From a checkpoint of a small text-conditioned image diffusion model: text encoder width 192, text encoder layers 8.
Rows from block 4 of the text encoder of a small text-conditioned image diffusion model, named by matrix and row number. Rows with one number within an expert belong to one neuron, the router's apart. Each number is 500 + 25 x the weight over its row's rms, rounded and kept within 0 to 999. All counts start at 0. Numbers have three digits each. After the name is the row's rms in percent of the matrix's.
Before each expert's rows are labels from the 100 texts, of 14976, where the router gives the expert most weight on average: "fires on" is the input token at the peak. Only what is clearly more common there than usual is listed. The data: photos of plants, animals and fungi (iNaturalist).
# router: router (text_encoder.blocks.4.mlp.router.weight, 16x192, trained with AdamW), inputs 0-95
# gate: expert gate (text_encoder.blocks.4.mlp.gate, 16x192x192), inputs 0-95
# up: expert up (text_encoder.blocks.4.mlp.up, 16x192x192), inputs 0-95
# down: expert down (text_encoder.blocks.4.mlp.down, 16x192x192, transposed), outputs 0-95

# expert 8
fires on: "<end>"; "order"; "odonata"
router.8 107:451514498515465533500498482518515498499511474507504524516471521465481478510563494463506512514514482481555500511502517483456475492492480547493508518527432487516471497524450509520502504538508470479479553493481480491476521524502456534480410450503487533504500482505542530508493453478505545539
gate.0 058:501453512522496493477461501501504527497462535456507470474513488471521529552520529535529489494454452489501443489509494501498513514523491516513541485490486521479461507515489485533496500475482494512446508549511544461514508492505516468534505509498529539505504556499490529448510491509488508472
up.0 060:477560500530528452510494502482487470504504453490502521531475537487507495469472489496520485463532512511504550487519513500518479496488493490497518509481499467541507529463556510505497462523529526480559508550451464559496503518485475467469472450529476513494486499499481502524511463514480494547
down.0 050:458483513497543540532486479503496549494475523485537501527493506443456514536509475491468511477509468494480434471504499496458477486461482478534525508509522520502511489517476454572488494530517475480410491495498465499553501500515533510558476473476502493516478487563511550476505478504522505518
gate.1 109:454489534467465531448486502480507534505445506499512505536504511538497532487450486506519503519535495468510511485512530475534521515545531526479474502504524493511517494506493514502509518537524500472524485492513520483514466491539504481523489450523474521480496491469541518478514448480510449520
up.1 139:477502494475462531543481523483501534496496530485487505477485510472530510495525529459506524479536483498491479520504506493546506494507523538510490472455492530518486500500544501519490504514473538514468494463535513547518515469529472492494517419514484517528455538495507526481530497487483489490
down.1 135:539513538556499499500473537485478466555503519495532467461495493545523468503505515516533471517499572476517525497501507510471496484511485546481467491497517482530522508497483462499500527524479492540469476517498479488477524542518469500467516482489464498531530513495489496504519492512473497500
gate.2 112:523523493470451514514521520461496538516521484505489522492462473551539499485495485515512503491473499531509532474543501500507487518510517463536464466523509489433507500506532496463507496511527539483499518523532544525490521489493483511528478536540534498526514511497465503519458528517507464520
up.2 108:502506470560476495491476513488488464518500530504479471518540491525487497528522562523501510488451513484514477475515548516480481492502534507508484536496510471474558480497502528456499499468515537538470470495532520505506505542521491494509502531520503538484494467460501485507499507530497455504
down.2 115:514448523488555549517509492532495534481534445479513491501455496522458494472517516472499449470488483493466530527544517494501470497523521500525469507492490501494526493506492475505513513540498485501483542490500498510527518529496504552481533503461508513485476493506517509499511486522491520504
gate.3 136:469505557501491511507551503510458540470510556503479509483509479480476542496519488499494508486469498555487513524503477551538484504461520510468464531533499517467508472511483557493476496480497533513483490504513530522476521504513523468493445501489499476521495512498494454521512483457526491529
up.3 130:459505555474466537508470502512473543461527535511534482489498523442480512512550486507492516491502496500490511527513470539506491499491507511458487538523514515469545457520472543469486494519519551497462498507509494533498514526492532444478461511522497476516528498484529504472511492418528526506
down.3 128:508537494480499503507543503450475521549499478522542495491513516470491534482472514497529483483479473503486487493504505497488520508537493508533505512507498542489540458506499504498484496463524545494500520520516528484474498509463462520467507461515486513503529477499504503495467487489524498523
gate.4 076:505470512497520487476543528483529535509528543497493488476512513438449488485471528511500460505512498489490539489527511512469504490526489525513500524499496462520515490524447516524522467512496561492537466511452473522522518482504549455522499541492485485525480494437482452504500536471487494503
up.4 070:505480521520507494476522499490508521488502547492501501491537472485524528488503493475477528530428499470486524471509499499466523490493542506488516506520454505459525492476474506532525505500466530495535467513483478493503544511522473497472525509498492461499498513444523459487511533493493444511
down.4 067:487531525507469485473508506505516531481512473490485457501494502482466502528491499531497524522503480476493492529493457507555507528495450499494507528499503473522527471424449518497534513517502460529525541486515471538501471482533512539515528463525500517484516475496487439458481480500495486468
gate.5 117:494515498494510509469475488503485482468490544452450544517520502504466498469481507473482470525505502510471508512481469490531509496505514501510502529490444487537449490530484522502493510505471478518510503472511532469494538546500483558515498490493537463527494540508527475535487460483513516543
up.5 106:506471489490503451507525501514488500538504524524486496531501525545489482462481488495488491505496532522506527477561538501474518468509481474477496518493510461484502522501465492484498544514495478504518532515475466521493478510538504531496522486481558500486542533531495498502491502510514457484
down.5 108:423536489504556489519524496516496522518502521515539502496520505495498471484533470486468474527524554531501549533429500485493506497491477495494487549477482516480484474511457460501530469471525452501497531479528511481516491480499513506485475492507467455516500505502492502502488455475458499470
gate.6 084:480545496507499541537497469469526473452507477502467499460464515500494492527475505485533478492475488520502487480462496479470488477487526481495471478492504518547513525512492489492561491490500427520502472497505475472512446545478513499514534484522466530474486487489470532463492512512481549484
up.6 081:549550486492508467540463527467518503474521479486499520504481470544510505472472507482508478523460502521514486527483483483490459508501496467473520534472491515510508486518454509462557543487544502492522473489462497530455456524496519471482516499527487558453476500487492511475498515537478484513
down.6 083:509499480488461473452441480576514467481511546487522516497511535482516490510501487530528502499521540502527491473477517476480573491484504519506505470496480516495511514519497504505525442499480523510522548502493495522470485459504472486503507494505490496505489466554516544459496512507513457481
gate.7 130:446475466520519500488487455436535504504525502533491441484498488499444482512480487499487454522484465513479503513534536458521505507511479519501435475481525478530508502487496453505539470532501520500472484507480492499499512463493504485466521487519426482523485495487513513513547481510502512484
up.7 139:495470496546551473530494494483519510506528563509505502450510466533475473480521464466508463485495499522506494501556504523482522458479518491512459501498532463515501531528516462502523512481508515498454508493501494472525525492462491472504553532505454448535515504502506492524508487537483497467
down.7 125:555473479517501479485481499497470500523495539485477464491496493523506525505527483491461490484497398479487526518544505478506532547516509512473498465518484518521458555556526499563489494504486475483482508520500448463536532504482501487515494519505530475501519466480485551520505500511527462488
gate.8 071:516512502504505498481575485464519529460565500516499513519485511499500512503505492542499496501485465495500475511503511457529507502497518495486499474556537506513487509521514498503492529493545529500493521493473508519456526462488506511494503491519466499523523489527507544507471509451520512544
up.8 075:456473498533485503537465478477521472499506483529508547489519494487523505527472532535476501442491516514468538479499536525494471489490489467473512495478511510516507487470462525516504489483509559467503512520518501523513474514499511488499468463500448505484528479469455477458498514490539511492
down.8 059:536504572476493478476456517493451444458488458547483498506504461543491494484491511500524454485477519502503520489467498528515519546496516514482513472515470499507524474466489479471526524472515526469490489513515515424490492482477522541488489499559529526497504510493528471536500512518508520522
gate.9 110:514529510524486487460545466507470505517495477495488543505519522498471496535490531493498519482495508497559431529483547455518518502479518516480501489496508514475492533527469499453547503482515503536480494500533517469492469540479455531490488443465457511498508505501536469505502488506468511509
up.9 110:466470496480543498526504528513566443532463546495547460513532489469504455500473502487501487523487510492457524473508456486505498520502468492521485518503487497471504484487535518521455491528498528477519498535486517520536543473517509496530504575511523515498517494473487488500515515535536480481
down.9 106:511521510488481509516527532510503515535525490456483501501509470478536469518537524500497484510508500521527487547481499492508469532476504493468483541507482471526559490481525515488482482526548484539485494508499524498524508485502500509477480509428544475560516497472536529506507504483511523501
gate.10 101:461457498493521522460516526506471510466518525491544520468552452510552476473505530537525488453482492462501477505533471515513498506476534488513461501527501475476470504491469488472472500506496532485489528497452494506531500536503512498506509525476466503533485500490540459498503519539512464469
up.10 089:486473492499485500480514489488517518508542498498470506478504469508555520489475488531463453525481469500521438504507523450486514499530479515535501486536474549478489500494517500482527494498484519502526530545525506544505497486499510461492507522513546545527550474498496506521509521494525498494
down.10 088:522471488499521494476499514492476489477491551508533462465509481464450457442476496520465529479444463515504528507438527506522508493515528513504496491487503504495495516452504513524476479485466460493512518477488541537494505538515516502524495512522497490498489488501474466513495467486509484461

# expert 12
fires on: "<end>"; "lamiales"; "perciformes"; "order"
router.12 099:482490565524493484511496508482471570496525503499475502496488467471483479470530525494436485505534504488503534533510495490498478537473498505513470482553499487513494479518471496510515528539495486464515535526480514498490483505515499517479461463508472489489546508498542569507518477474456516520
gate.0 110:504567492486519515494485503513492515519467501451506526497540521489500517497483505465490521516524494495452512523503475479480528472492456464466457502498508523472482514538436501487501526513512483431512478501456505510505516498500505450491497496560495506484482545455477505488473520499514515444
up.0 117:487491480522445523504526492501543517471539546520487478495509478495522500494518516499462501469473477549511493534554497487493497496539531499462502474573523512486495470507505482511517445501499514499482470488538535486533540460490559486494501479504515484484511505453436474507521474499494456486
down.0 095:508515521446498488530485502507489526577502477485513504480504505480496507512499492489497483510465493505497528472469547478527494498517539480481473483478467481468550522500496493525515567485518444509488515514542508468496444463495503497508531518511477530541524438536476502480533519489523511498
gate.1 107:495490513509488478500484481488485535512517516503532541517506496510529517465510518504522540500502528475499514548492476493489524501528529523496510506528503524494488498482537511468526501485497500564504466508508475505486503505517513479462468480514547506477579509496485521529502492491531470523
up.1 112:514492519531505509505464480478502518476524544508569548495513557500510516485488500523547519483494498455503503530484474499519518539506504536525496493563505503493473464512540506489481480469501549525541514522503475511491531472503508491485473492504493492483539490476510512532471476497487517547
down.1 114:453482493488542526492504462547484484493503530465475517532518506504486470487490498474512484485490509525512489470504493518496493464502464487535517499417524471493470529502483503528516508523528521510477509522534528531486474513482498488515518487560548492531502483485470485460511472484516508497
gate.2 057:486468495568527495482486478490492476512486549486520524505514525498448458478519494495509513519469510445484499517458523514460542498497509514508535516466483485490521482501451495474483492480499494514517500524487529464547486506503509497536520522465524464499468474523469526505513501477497508493
up.2 050:509505502501497517505509491516481523471500512508474467534478476453497505498506552492509503486526529497513529529502490519490534505497522545514537504478522527502506517554492460475516486491501516526502527442450522493490473457485503511539466528470460475506430526508504599482521500491496518490
down.2 046:470528513514526526498458499525506457479536495511491461517526466492533452492476486484502482535507490483501487428485488464521534507505477474510484485517476489508493542493514480539520450517490507516536504483469461511452482534464513512504490493507547482463480476485520543516444504566513474523
gate.3 074:524497505505529525468488512466509540458497517488480538520509463482523527481481490497487518486515486494472464514478483515528545476475458464509519511511517514525491528511481504490475494522525538482534481510489505493494513474488520505499501486518477491486474468445497521506493497527481483513
up.3 070:499476485493489510511502512525542537487509461506516537466487449455498470511483486489497554450493495508470525486494454513493520526445489469512504488493556540505498517511489530506461494530553525520522474524504534504528518457505506508500511495499470541505486467471516512510524507535479488503
down.3 059:461524557543507491500432508534482511512482495471489447467524522488456481487514466479539525526500547482513464461476493485498506507482521459502527545531457515446490487488484483484560496487542467481516507517474516507472494547475451488486500477530525506488463478514483505457520499496489504489
gate.4 142:467477494492516501478562537480471478522540476511509505509490516482499510442492485530526515484507495504498473478495512493513487481510488457506514447532469522431477489448490482505507496505516482483459516456523513579505451523516517508551516467525530476517509520542500546518501500500481582480
up.4 173:538517531511473490491488480468537531497481516480487502476512496488528473521506497489498463500488488501505523495474515482499526507493501521488490480497531460547492521548518511514495484494483497471580500538464508448536504475563495544471503510502510495458504469490474498474519555499462497530
down.4 146:481494510491472522518516448526520496490517498489507481465479501512522471505519539486521531508497520494462510473517501527513518506555504486517559511494507490513497453457495519527520530503496521458468460487517469515473443517472457498544541501524486519513482477519532502504499515454508461523
gate.5 108:466500494532506511529527526500528493490508512480477491562517500481518533495472504491478543446507571484525494527539476495531458507499493465441473497509475523464446533519485513485524537430491520451494500513466489516498539509507511479487501492512496494537505518518504474498468527516486498546
up.5 103:501492503516501511476527448557513496506507479508490505477513528527488510499504516531504470464513477519521510425472529525470527475503510531513501510505539479507539506482458503551504489547517505505522524499508476498499468490470502487493510503471490521468504492503507534483539522505510440420
down.5 119:528487495534462493505539539470480511527484493528515477496499508506468484463539487522555504485510493470510472483497506531472503515494517461489477482505477490477494491478493516485525461520486496475517504514466448551481525495558466468534535535521544493519499504507550524560476519544503532543
gate.6 090:466504495520446498503548505480542480498510501521526506494529516510533570492461495501482527530511472510536517496416502504526497484535514554525510468498492477537488456512470543558520496461518496499522484487511499460524465534477500481514497506494480527482500503528502489476484509499489516517
up.6 083:499523488487456508473520494506500489469522479526462478501527513463488489548475484487483494494503525452508501485475477479473496485480524462495536519505477476517459544523545487509499487518545496511477520552497448506548522515498484513482486498475486518512492521495523496508495489520516518535
down.6 070:517499510507485491462506516510470545510524557520530498492515457489483510474503534572497501506505486487532496502482428501524504497492493462521471522470509501468516473492453459503475504480487509525487482503438490488469483485508542498527501503481504490476489492510526498498465522461505453492
gate.7 059:541531492480477503493485481518505506501494483533481481522497469465463519509556493504524511454514476488511524556507494519503524486523492516483510517535483517489495495497517473482474469492514474549509563459554483465531517526494481526440527509504520522517498473512510472538513482451486483499
up.7 069:505456519560483488472528499528486530510516503478537489494481523463528482513539524455506535514483468510513475481502523476505510505471481502455523509493474507488486466484524518548478512481485507516468515523505467512468498499468497493532465488522450480490544463502489505501492477540523488516
down.7 060:541508525506484516515511478473506470499477510516510510520487538541511520468468516518488485537576523470503515539471528480550524464503476446495479491451519519473437491521458544518512494491500506519492508483476507517457502483504547492477532529518494500480503517488528510510483496488505471549
gate.8 101:453486518515507498463460487477501502556447516482518502510540515485509500552555510471525529488526512471495474482533530513521533531513527506524493497525490489494531512501522500548530520501505500501504509483513526504481494488524499525448444525513486447506530544501485487468473483497518478483
up.8 097:446506483462467509497459517440501496521505498471503502513500461524476511480518527473513526518541474520480501489504516515474517508482505497521512476551513482511546507471513486539536519492495544453505483486505478503479517519520500485465553485524482463526508473438517472519492553471523532465
down.8 096:497508485522536526474502537513510515463536478498518480499513523468461523529516503485515491499441503493511487505459528493486508477495444463440485514457493495529438479545499488484524493511500509490501482517472498514471532535476505491501514465495542547496496485466544547498482489502513510454
gate.9 080:500515467462487534470527471474500552492522508509505507489517494448510512471522467490498511538502471499525491496534500469573479543530503485464519490514530501484437458471529523517494478508518498515461545544521484519473501473474487495487494495530513494529488531478530507474502505493509492513
up.9 090:485491524484509504495561497506467504517505471513495509507466481449489505488553498511508482464514489499528478499552486471546480535494516535478489500502525512510436468444533515499494465473514526507480566547518505508492524429503474518514507454517486499525487531490479494477493518494465496507
down.9 104:491515487489484495547504523484511553498505527474467561502463515503481510489501493506497510509511482570454497515528475478521511527498518491457528520502505467508475483551532488527550511486516487479509487527450523525485487460471485493484449519462550468503471463505529531497504470480500503498
gate.10 097:509489473506489514482509494499508492532523462524519517452483512470476527501495490535575490509508493442482508468517487510472448518534457527523471484489498503514535469484452493498513488526520527482506487494495523467503500498528536522518512529522497523480501465490478493496551502499533476464
up.10 095:523439507503445500509474452534519468520519464500516529492486510506490513525512497548530485515513524514480494487489497518478479484517464544493539503508500514535471447499478507456526464516505491485501481500523464516488507510492515499544483491500489504500503466504515488531539521542521432455
down.10 091:483482486526506501496546513490481517511502494489465533486514537507510496507431503466513503468465463477514517485530533521478516457463518507455488492523524503523530475509504526519519475525517535507509451484514469486550523472478515491486515466518478534453502524512572503487480476529484500476

# expert 0
fires on: "<end>"; "apodiformes"
router.0 101:483483476503487513479505499541492505506532510499537491501476482481471476487535429516520486505495474475529558521528493466548504552457478499452446533514504515498512477549486464496532487522520492463510529518489499510505492516510510557497456481492495496488482498463550612517549505469520524507
gate.0 086:525510486467550488485570484560520481516512483503453484499451510521491503463497483516490505464506520487490494525505477496476500472480532497495527460528498519490457505500465499486518524481457491454504500472469500450520511493497530513440541503478497507524468510517496495500548484536532489491
up.0 085:477522466495494472534499526521485478508494483510482501484487516462513489499468511493523477482496501512465509468502481488453487483443469503501520449448555489526558511513524513569496485483483500457492503464451496501506463532472502488471539528467507545513451469509513509461490475522483499476
down.0 081:506533505473483488478502485481478463476500516522474510533461494473513566493510503512513538493515496516522507497445545481567490497500518475535512491512464545488525468531476451483501504474532494523492521522585521491486483517467482508484472483479521464520537517530465492488505512504534486555
gate.1 115:498516523525543500545525494495539531481491500501501503477469452517528486535505504556493491497465508474504484495530539484470506485512485548519478489513499503468489513521522478495501489460472507541521499511503506494476472464503520477444590443507531512510515510520449508525526540502504489538
up.1 137:494546528513495527468453525493526552504537488482459482532501508470478525492443500512475505499519500451504504506523498509529495511452526515489532523509469524528479534480491493510494497484526507507490522469508515524507477509473484500502512486503497510499489506496507554482488551514501482501
down.1 142:489527516503500473491504516501493507455481541495546517487503526467487478489479500475510525469498538490450484540529451458480525515483498525540497511514516521486524487511441511482527529476504478519478497505506508476466530491467514501469554496523486522488497468548502488483486495504472504489
gate.2 112:498469532475476494487467496483493508520525521478468552527495515474509538511502525500518506553500533520496524557516489509534508500503519525449474521485480525502502485497504513523472519487508521502515470450529511509501500477511522468483429466455524504479468464513502503522462492482482545546
up.2 100:498516527529497514470493491499503501484527468527493498499509531458547514527510537494554495491516523521529510519475496497520555498468498528492480506509524515533551489495510497528471454497501512491483584493459534487543500542515516452488504519501503500480477441466467532483502513525508445510
down.2 098:492493524488498465516561480499517511459441537503511495523455515536525474482487492473494530516493526508581465509520465486484493494533510488538515461493499502535504517488499500473516484483508522519511472503481513526528466498510493500458515521533504493486477467518487474531510494477509506525
gate.3 075:471531507513453528503481493454494454547521510528504483544493519511431473461482469508480501453488538494492452496521489479463486508494526498562494521515498515479527525498527518522492530496495515496474445483513473489511513486509509516475481483501482498486491504453459468549478511464502541515
up.3 087:545515512493491517488484485525473578482526516520498484485467508486464548469509497511553451528500488480507484471476544510478502477462486516466498498480504536500528491512493501507499483504529504504500506477518469521511505489532546503476495469489505472512484498492457503457464521504532475508
down.3 070:455484517517487514508504534496540524485494514431478502499543501513506497480454475478487512469495561467459473530465495506511524527503497522554524474503543505527487514496498522482495520492537539529484530506512495506506504512498499492496533476496455474548458507458514480516526498480491508452
gate.4 072:450481519482485502501472483478538482490530507565479451478553461510506485456503501553491462525515491472521509546518531501524513525498495513507494506491528523472527498473501494517448470504484518466479485483523459490502527466461534519517477448529528479492484514530501479495455509508456493464
up.4 078:492498543473488542532492494480525491480515475529461497512507520526488504491504507474463503505490474460485551504488473465503471515460530485488517490473500496504537507489487457534515541487503495540463479504477502492509496503459515476569497481533486478503510483490482524492466539510485493517
down.4 069:499487481518524442493555515460476558440441504502517480461473522488458520510494532490564525463539542531497505546506544498530497500501498508492496490525473494521500494480500487496489515513424504457472542525486481498487476502515493501479499509521521552526514474473488489526495500496480504511
gate.5 147:469509517480523521497503510483489501537450479472488499544550486498462533514468515501479546527523450460547495475495486488536486499513487493478502478461468493546544484483479493499486486476508495498465461533530515463512487521477512461522517510539506514451509503525473504490458537527534477505
up.5 124:526516548518467505506492491512518516509494461470469468506548506517485474517473459475492487523508475524490451550491467500566495490472499507482524510507478481525491518507535475472494508498491460543492509523538503467535532501511484494486476509536482470481535572518525505459473488521446532466
down.5 116:473510497508469480519478534502481452515527508469533523491460517495525497491502518468526547500523518523472463538511476487503484476504530527472511487528523505518452463493543514417533480482519473478540532463524522521514496473486492489512538548456535496509511483474460450523501507489481450523
gate.6 064:478506500469491529476504474522494553500473481513486485495479481512521557453499468507499506491494520525494537517515482484531507495495514533464500525538510541480475479472514504572535451544544494488495482489522526494500483434533509503466475484492513509496493469524513496484515542515485509487
up.6 061:476512499543466504455506470461515497523514489525489524506478492515504526575500490500527528524549520513519485453487472508525452512493499498474506535544532457519486443521499494552525440490493490535463535491505487473513511512471518482510527505500507503442478518452522470468493527502480507521
down.6 059:502512492504477503502518508531510489495528500538454502488498494476474506450514498488561444542539537502503466551482555418464488502508505461478500509523523514479479524472467495530521473521504477500511482501534519472505459498513487520487483535497456473538485542506504524489511497482523553533
gate.7 085:501466500525500526478510497480478521517528492500501503434464501518505531520507476491503518509520483517517522559432532519510509460506519537520480436498552486524504529485499540531507540468464503507507505499508559463485492475514537483487455540516437457494473513528508502521515507508505515497
up.7 084:468531494492499508525500506524522513523485472492499495496488476449486490472487522514515492500489519458498495528539509488480462487458504509512480546512433505482517487492524493508465494499510541553478461494522467548491496539510476517497510491454555540496477480523461509506510502525460458469
down.7 085:476508484495506542514496490464522487468483471516487483505506530489482421522523520515491512496468499460441489487528491493495520504467502494520446477522478488519505513474493514513499475528502521496490520485440487511480532486480501530499507512540514523464467495515459467510508489467482481528
gate.8 072:505441513490504486494470509524461489541489515532501514467532462498559477492519508532484524513470504491479464461446536512470515507483562499513505504484438497498519483508506497535518528499458502449480519482532471499530528466528508522506480475489522513490473548532515481498503507543469513540
up.8 073:485503512538486490523463447457496531487519537492471487493509478470522508445506523514516530568470510525494509485492490489495474467511497526477507511456540498460451517515506504507457489544498513523512532482508511545515461471476501557482488503485508487546476558525496527481479520502516491458
down.8 073:504537508506551458485516492494478462471527484493544533474470508502513474475509521524526523505543492532517430428509512451513483500524507493480474504520523480489526510485493515432508511498519514475546512514482503479488460498500498468498539532517454527540519467484522483486474536510483490518
gate.9 060:485497456547516507500514503487494495524539531501469475491527517492533497453474493513528481526521520480495472495477524493492506479515478482535480489484493487480548483542512511463510527543510471503532502477557524508546495461513491504471501462500476490524548525467517510523536503494503509544
up.9 059:514499531514531510526515447539514481546500473500457486494451490522503501526490478493465514501454506474517460528472483511505491526538488480470485476492505480490487511469488484515504459518544518442458513520509522496494584494493486543492503507534514521535532491467497551525505499493514515473
down.9 057:500449538521501492500500480507534495470480492501517451495503492503501505490506533502518491464535521504530510466511510480489521544472470501551497502494475480465498519523511491496493503485519519477507543478551425488479491556515481479514477493547466471499500538530524487522480502498512463516
gate.10 121:462504477504535544521526464516548507495495472515553467528478495469517533487480490492495509473515485482542483548493532506517479500506493505498519505507453549481509498463438472523503499491506487528445482445561500521494491471520463524491481482503461534521485543512518452515479477512505466542
up.10 133:504504483490457487473470485516444480506520474509489551467501505525461502512522529493518515491504526515465504440543487493455497490487511507483492479515500545524493492490565521491541514508511529491527530525473486481491511543485486452489493482491501467491518487510481541484509547500502517492
down.10 127:453535488484514506498505491494476538502507511489480502526529510519451492515506485508476491480488520479468513494491505488468526493501556526546460534509507505516520536494479456455466556500484473494478510493514525504520483487469508486562486542469472484469489567496481474495486535495476502520

# expert 1
fires on: ","; "charadriiformes"; "<end>"; "anseriformes"
router.1 099:456480538511491530467511514487518508490524471504492507479509488462492496478509476511486492511486497471529499511535469504564516545458458534493521461491502515507505511504499497479513560529531481473487539461418485433486508522507475547503458454505491464489456489452501519510528462492523508484
gate.0 090:515476497492477461477465482536487465467459534519493499540489503454524535476528528498494538453527539507473503515494547498473523472465553505514475501496485538528523510522505539498453485475463520507517550496500472517521460534507528485529498473516509487474508507512493469527504491464509497518
up.0 090:519506493512494512507489521533518515510512515499481516479527500509462487506491502493534468519483483508490488501471452490460492440491466525508514456504496507498484542503487451485501467544523487527491481518504464514590521501510454507511529517466501456491511515490497546487511490580467498484
down.0 085:489510520486502485463542477523482506543509493476535541528474530515508536504549500468485497486504483521485534488470484501536529487502506456490498509507542477519544550505486546470514503449538514481520519458479517475502505474474521484492519476494506502525468502504526508512523499523483488466
gate.1 141:481505529535485509490493520481454486498473501535509481531532497490505498527553534525502526478486530519488458559481492484562488445473477514499483501471489535502508520526499467482490521484503531498532465494497497499443540542531515479500485468539485444495543562473517526459484511551518509494
up.1 126:522476514471511517524463476525505474505503524521488509512476521516528539500531496444450503522487482460485525439490521489449486509518464516532515504489520464460475480525484508484491516531521473503498530501487478494503502454502476520501548528481471519517503459529504515517488472499509478500
down.1 119:516513477500522482531476502533516466422529521517510488523511446553472503443503511495517493471533532494477485493543476490481469450498497527523538488556519497501498485488525507501508502490471482513526468491462497481497538551445549487496537513488470508518522518475552510525479514511490526499
gate.2 157:505494499533495494503505482472505493504466505529546493540512434477512556522505510533488506462530539494517523463505465492508496535495535483450494503468513541506545533451481533525450499491474481506510484456505489499528497505504531498504461510481549566473523480511501462481477480483478490537
up.2 155:511545484478518472462526474501507499501507483476508500501484481496522506518528477462530477494510515542495461506549489444501489503502482469475494518509505506524510522473472442473468524503503531531500511514511482452524492494475474457466516471498484522483529476512492500544499496482493525521
down.2 178:518542599489495519505505452487507526535486526465505518495508496532488503474478476489494475490508484509511497504483472491491496527517520520527518497491481470507513459515493522507539520491512501474498425512532503495492480496483544502499470496502472473492469485515510519520503488476453495527
gate.3 058:529495514490528461501493509521488532493549522486507506474503487495535514492487488516483507476511485503501444483528470490482472490525464483504485506521509530549477502433530509496472525521473564518531473557494493506479485510517515483453436498541521519512460477503494503490492434488496518470
up.3 062:510507459510490494497467484488502488503498481464533530498469493456505480505481506504497500523507529494489491478487487497498521540474554499487468551507482516471480464522508533509539495473510535462533522494499513527507440542542470548485511463479510488495553518546526487473543507478475471490
down.3 052:524516515496527537476447525529475514521508473479456482509486480500486559549506508456479481481498524472506481478503526521496496471504495507484451462528475498510508485504512503528484509457516510498461489479485465466526538535465498493492499508515518485475540510499503519483516531500587497480
gate.4 070:507482502499527505530469463484505519491490469526483471475481512536512479508500520490482512514502495533510545529499515466455516485473485487506493494506512479491486431461500465513559508494491473517536534530525519484505495465531568520466480465523527474495500469529540541466503487527487503459
up.4 081:454488462487514512515466540457509492505465525529474507477510513533541488518488482479496506536444477523498530505460498508492464523453496480547449523453508498526467484538475489491518486508530497492499456489496532475500478473520526501499518531529513494479488458513531525508532479515503477492
down.4 059:514515475509479507536467514521492521497532491503505539541432507470549468481526491484469561489490503513554505504499477491504510500503480511467542512464499528483522503485481489512479498467468538500496465527444515526528501460475509491538538505526519558519470461473500544500485488528468476432
gate.5 056:535515490502512514542486514467507443520485460492499495438513457549498478523490529488534468493496537492475458491499468494489507530480455406517507471468527513493512477502434479498474477510502483483498522506530473484526504499526501486550516512490512519456537497516535487525525512486499480487
up.5 059:508513482508505482521478530496507506529498515513488523505499485488501500514497451499495495530481479520528516536479521508476505472481486519485487501497500430468545484529459513507524536518495523469476513447479510530479504481510520464486465489427555469477527509464462480504525522485555486478
down.5 046:517531487508513476525469477495474487473490468494525473508471490509483512483478477512481502513520543483576519445478513508514481545507497499473510498495541544543494481502497492520495488498517472482500473552538465512480504522548500488501515484498489494527538457457533516493526501529527506546
gate.6 064:594476531477520501477458539522521449495470517500490482490512511516500521510506510496524458505530531501520502488488489554509535489472492500506516513487470519521461510531556493498495500499489475520483524524496472486482532493484500504482481534507459511545541510502483532543500502509553525479
up.6 068:565495531518480494460513499521477450522475498499503483498470509522538523484499498469516472558517471459442498448469517504491489480532503503504525538491456496523487522497526500490520522506508495464503492467536496513488525493471465499493495502495447508517492503512489514486545480491542492497
down.6 057:491496483494493463518481491505476496526451479485514509471509503534504515451504498541472479507525493513516517468515515518482498518483489513473509521473518502478518519459550540451461525480518543506484550464505519500491476472499522532477532516525494485501456511498457528464476517485481511488
gate.7 105:484499548489439475526498532466495480533524433502538485459522478512533523512525484516518503505473505501460487510481520507517521472507464461518514505541472507474514495452480476474506498509511501522477570519503498508465540477521533513515503513504520456544540475500511480520541504516543471489
up.7 095:516519483502516469504493474524523516468482581480494526542515500528480485477487484502464475468550496519542487479512475501458525519480527496472490517458501495511501476521495463520469496498475493488473515532484540513493472472500536496482545505501429542468468544499528497511482521485500506502
down.7 098:453520495535518526528508511507540488510519458505518502476491502547502492520501511479509521511503530495480471504498475452512506491513472477455542500495474527518512531480492493500513535499489463511472465495479517506497490478449520471531514465529484510478511481507486471501456549486507562488
gate.8 110:468503522494520453467481466520466504465516557486486470492529498504496522509511537503461505468534525509486533493513472468529496441540478516527492479528495533480497483494484473490505513522480532475472440451509484480518493519509521492492508515461511524499509448487455570498507519529522507502
up.8 099:507442503478479509493482547492515494534517497467475454525512507504483500537477503511483532491472480502504512523539514510536506485511490540489444472508476480495486516529512534507545487506529485479499516535460496507483508494504507486513467534511489522449505514501527482492486539486536506497
down.8 102:500498505464536468486506514492499550499517488520559511468523452494527509515531509491479502493517499419504500508548460510506469502465487503507487525497502491456506503480506521491478495493490513471528515523500478494457497536500480498471519513520527517540497510506479482495476487485484525466
gate.9 084:517471491500500517503510541489486471489466522527487502494494530495493502497497489511501509515489546512464532452509528508516531500489462512553448479516487500497512513498452500485452545519532511446526523524479459525524451504475506473533510468483503537498486499457532476501462471490512517531
up.9 078:539529473505538490486470502434454496508502497502522517505510483505482464498507489490455506452462512517506505517507503478532514482481463501518482487500488517575517521485500483476471487487506511504516536501535461462444479471470484537481487474490518500439515504496519504523487506513532499485
down.9 083:466484512506519516502474511476486495539474526484476509534556521459530516506495502512458475494556495461528492489486564491453497515511514476483493485488514478477543484529486487510502485534486510519467534481486522481486432508478509522519538491496508480492482537477485470494503494504552540499
gate.10 070:489468506508460498505483486508492477498539511521506498448499507500500479512540466512453513471481472528536553527551501478466523472525477517515471496528482492491476493518515509517523521486480500482521493506501524489480484500454497485524420507467524486513527507549526520520519502482556510485
up.10 071:464494523450476494531507475541556507536478469528508436479507514472463510515510519498536499497522502476459498529479490526522550499526502520492493442494512544509475522501496492454527505479482522526495464525534466488494461532491503504511510521507523521490491512490508445470519485502513505477
down.10 060:505482510531494536504492536514458544479513489473542516499474516482505505566558494468538492526499471467522504437533535498511480496491483506484463499524547483482507534515531508472475524539536515499484526506499545500503545521481508468465487483473456490482492502481535498489516505505485516475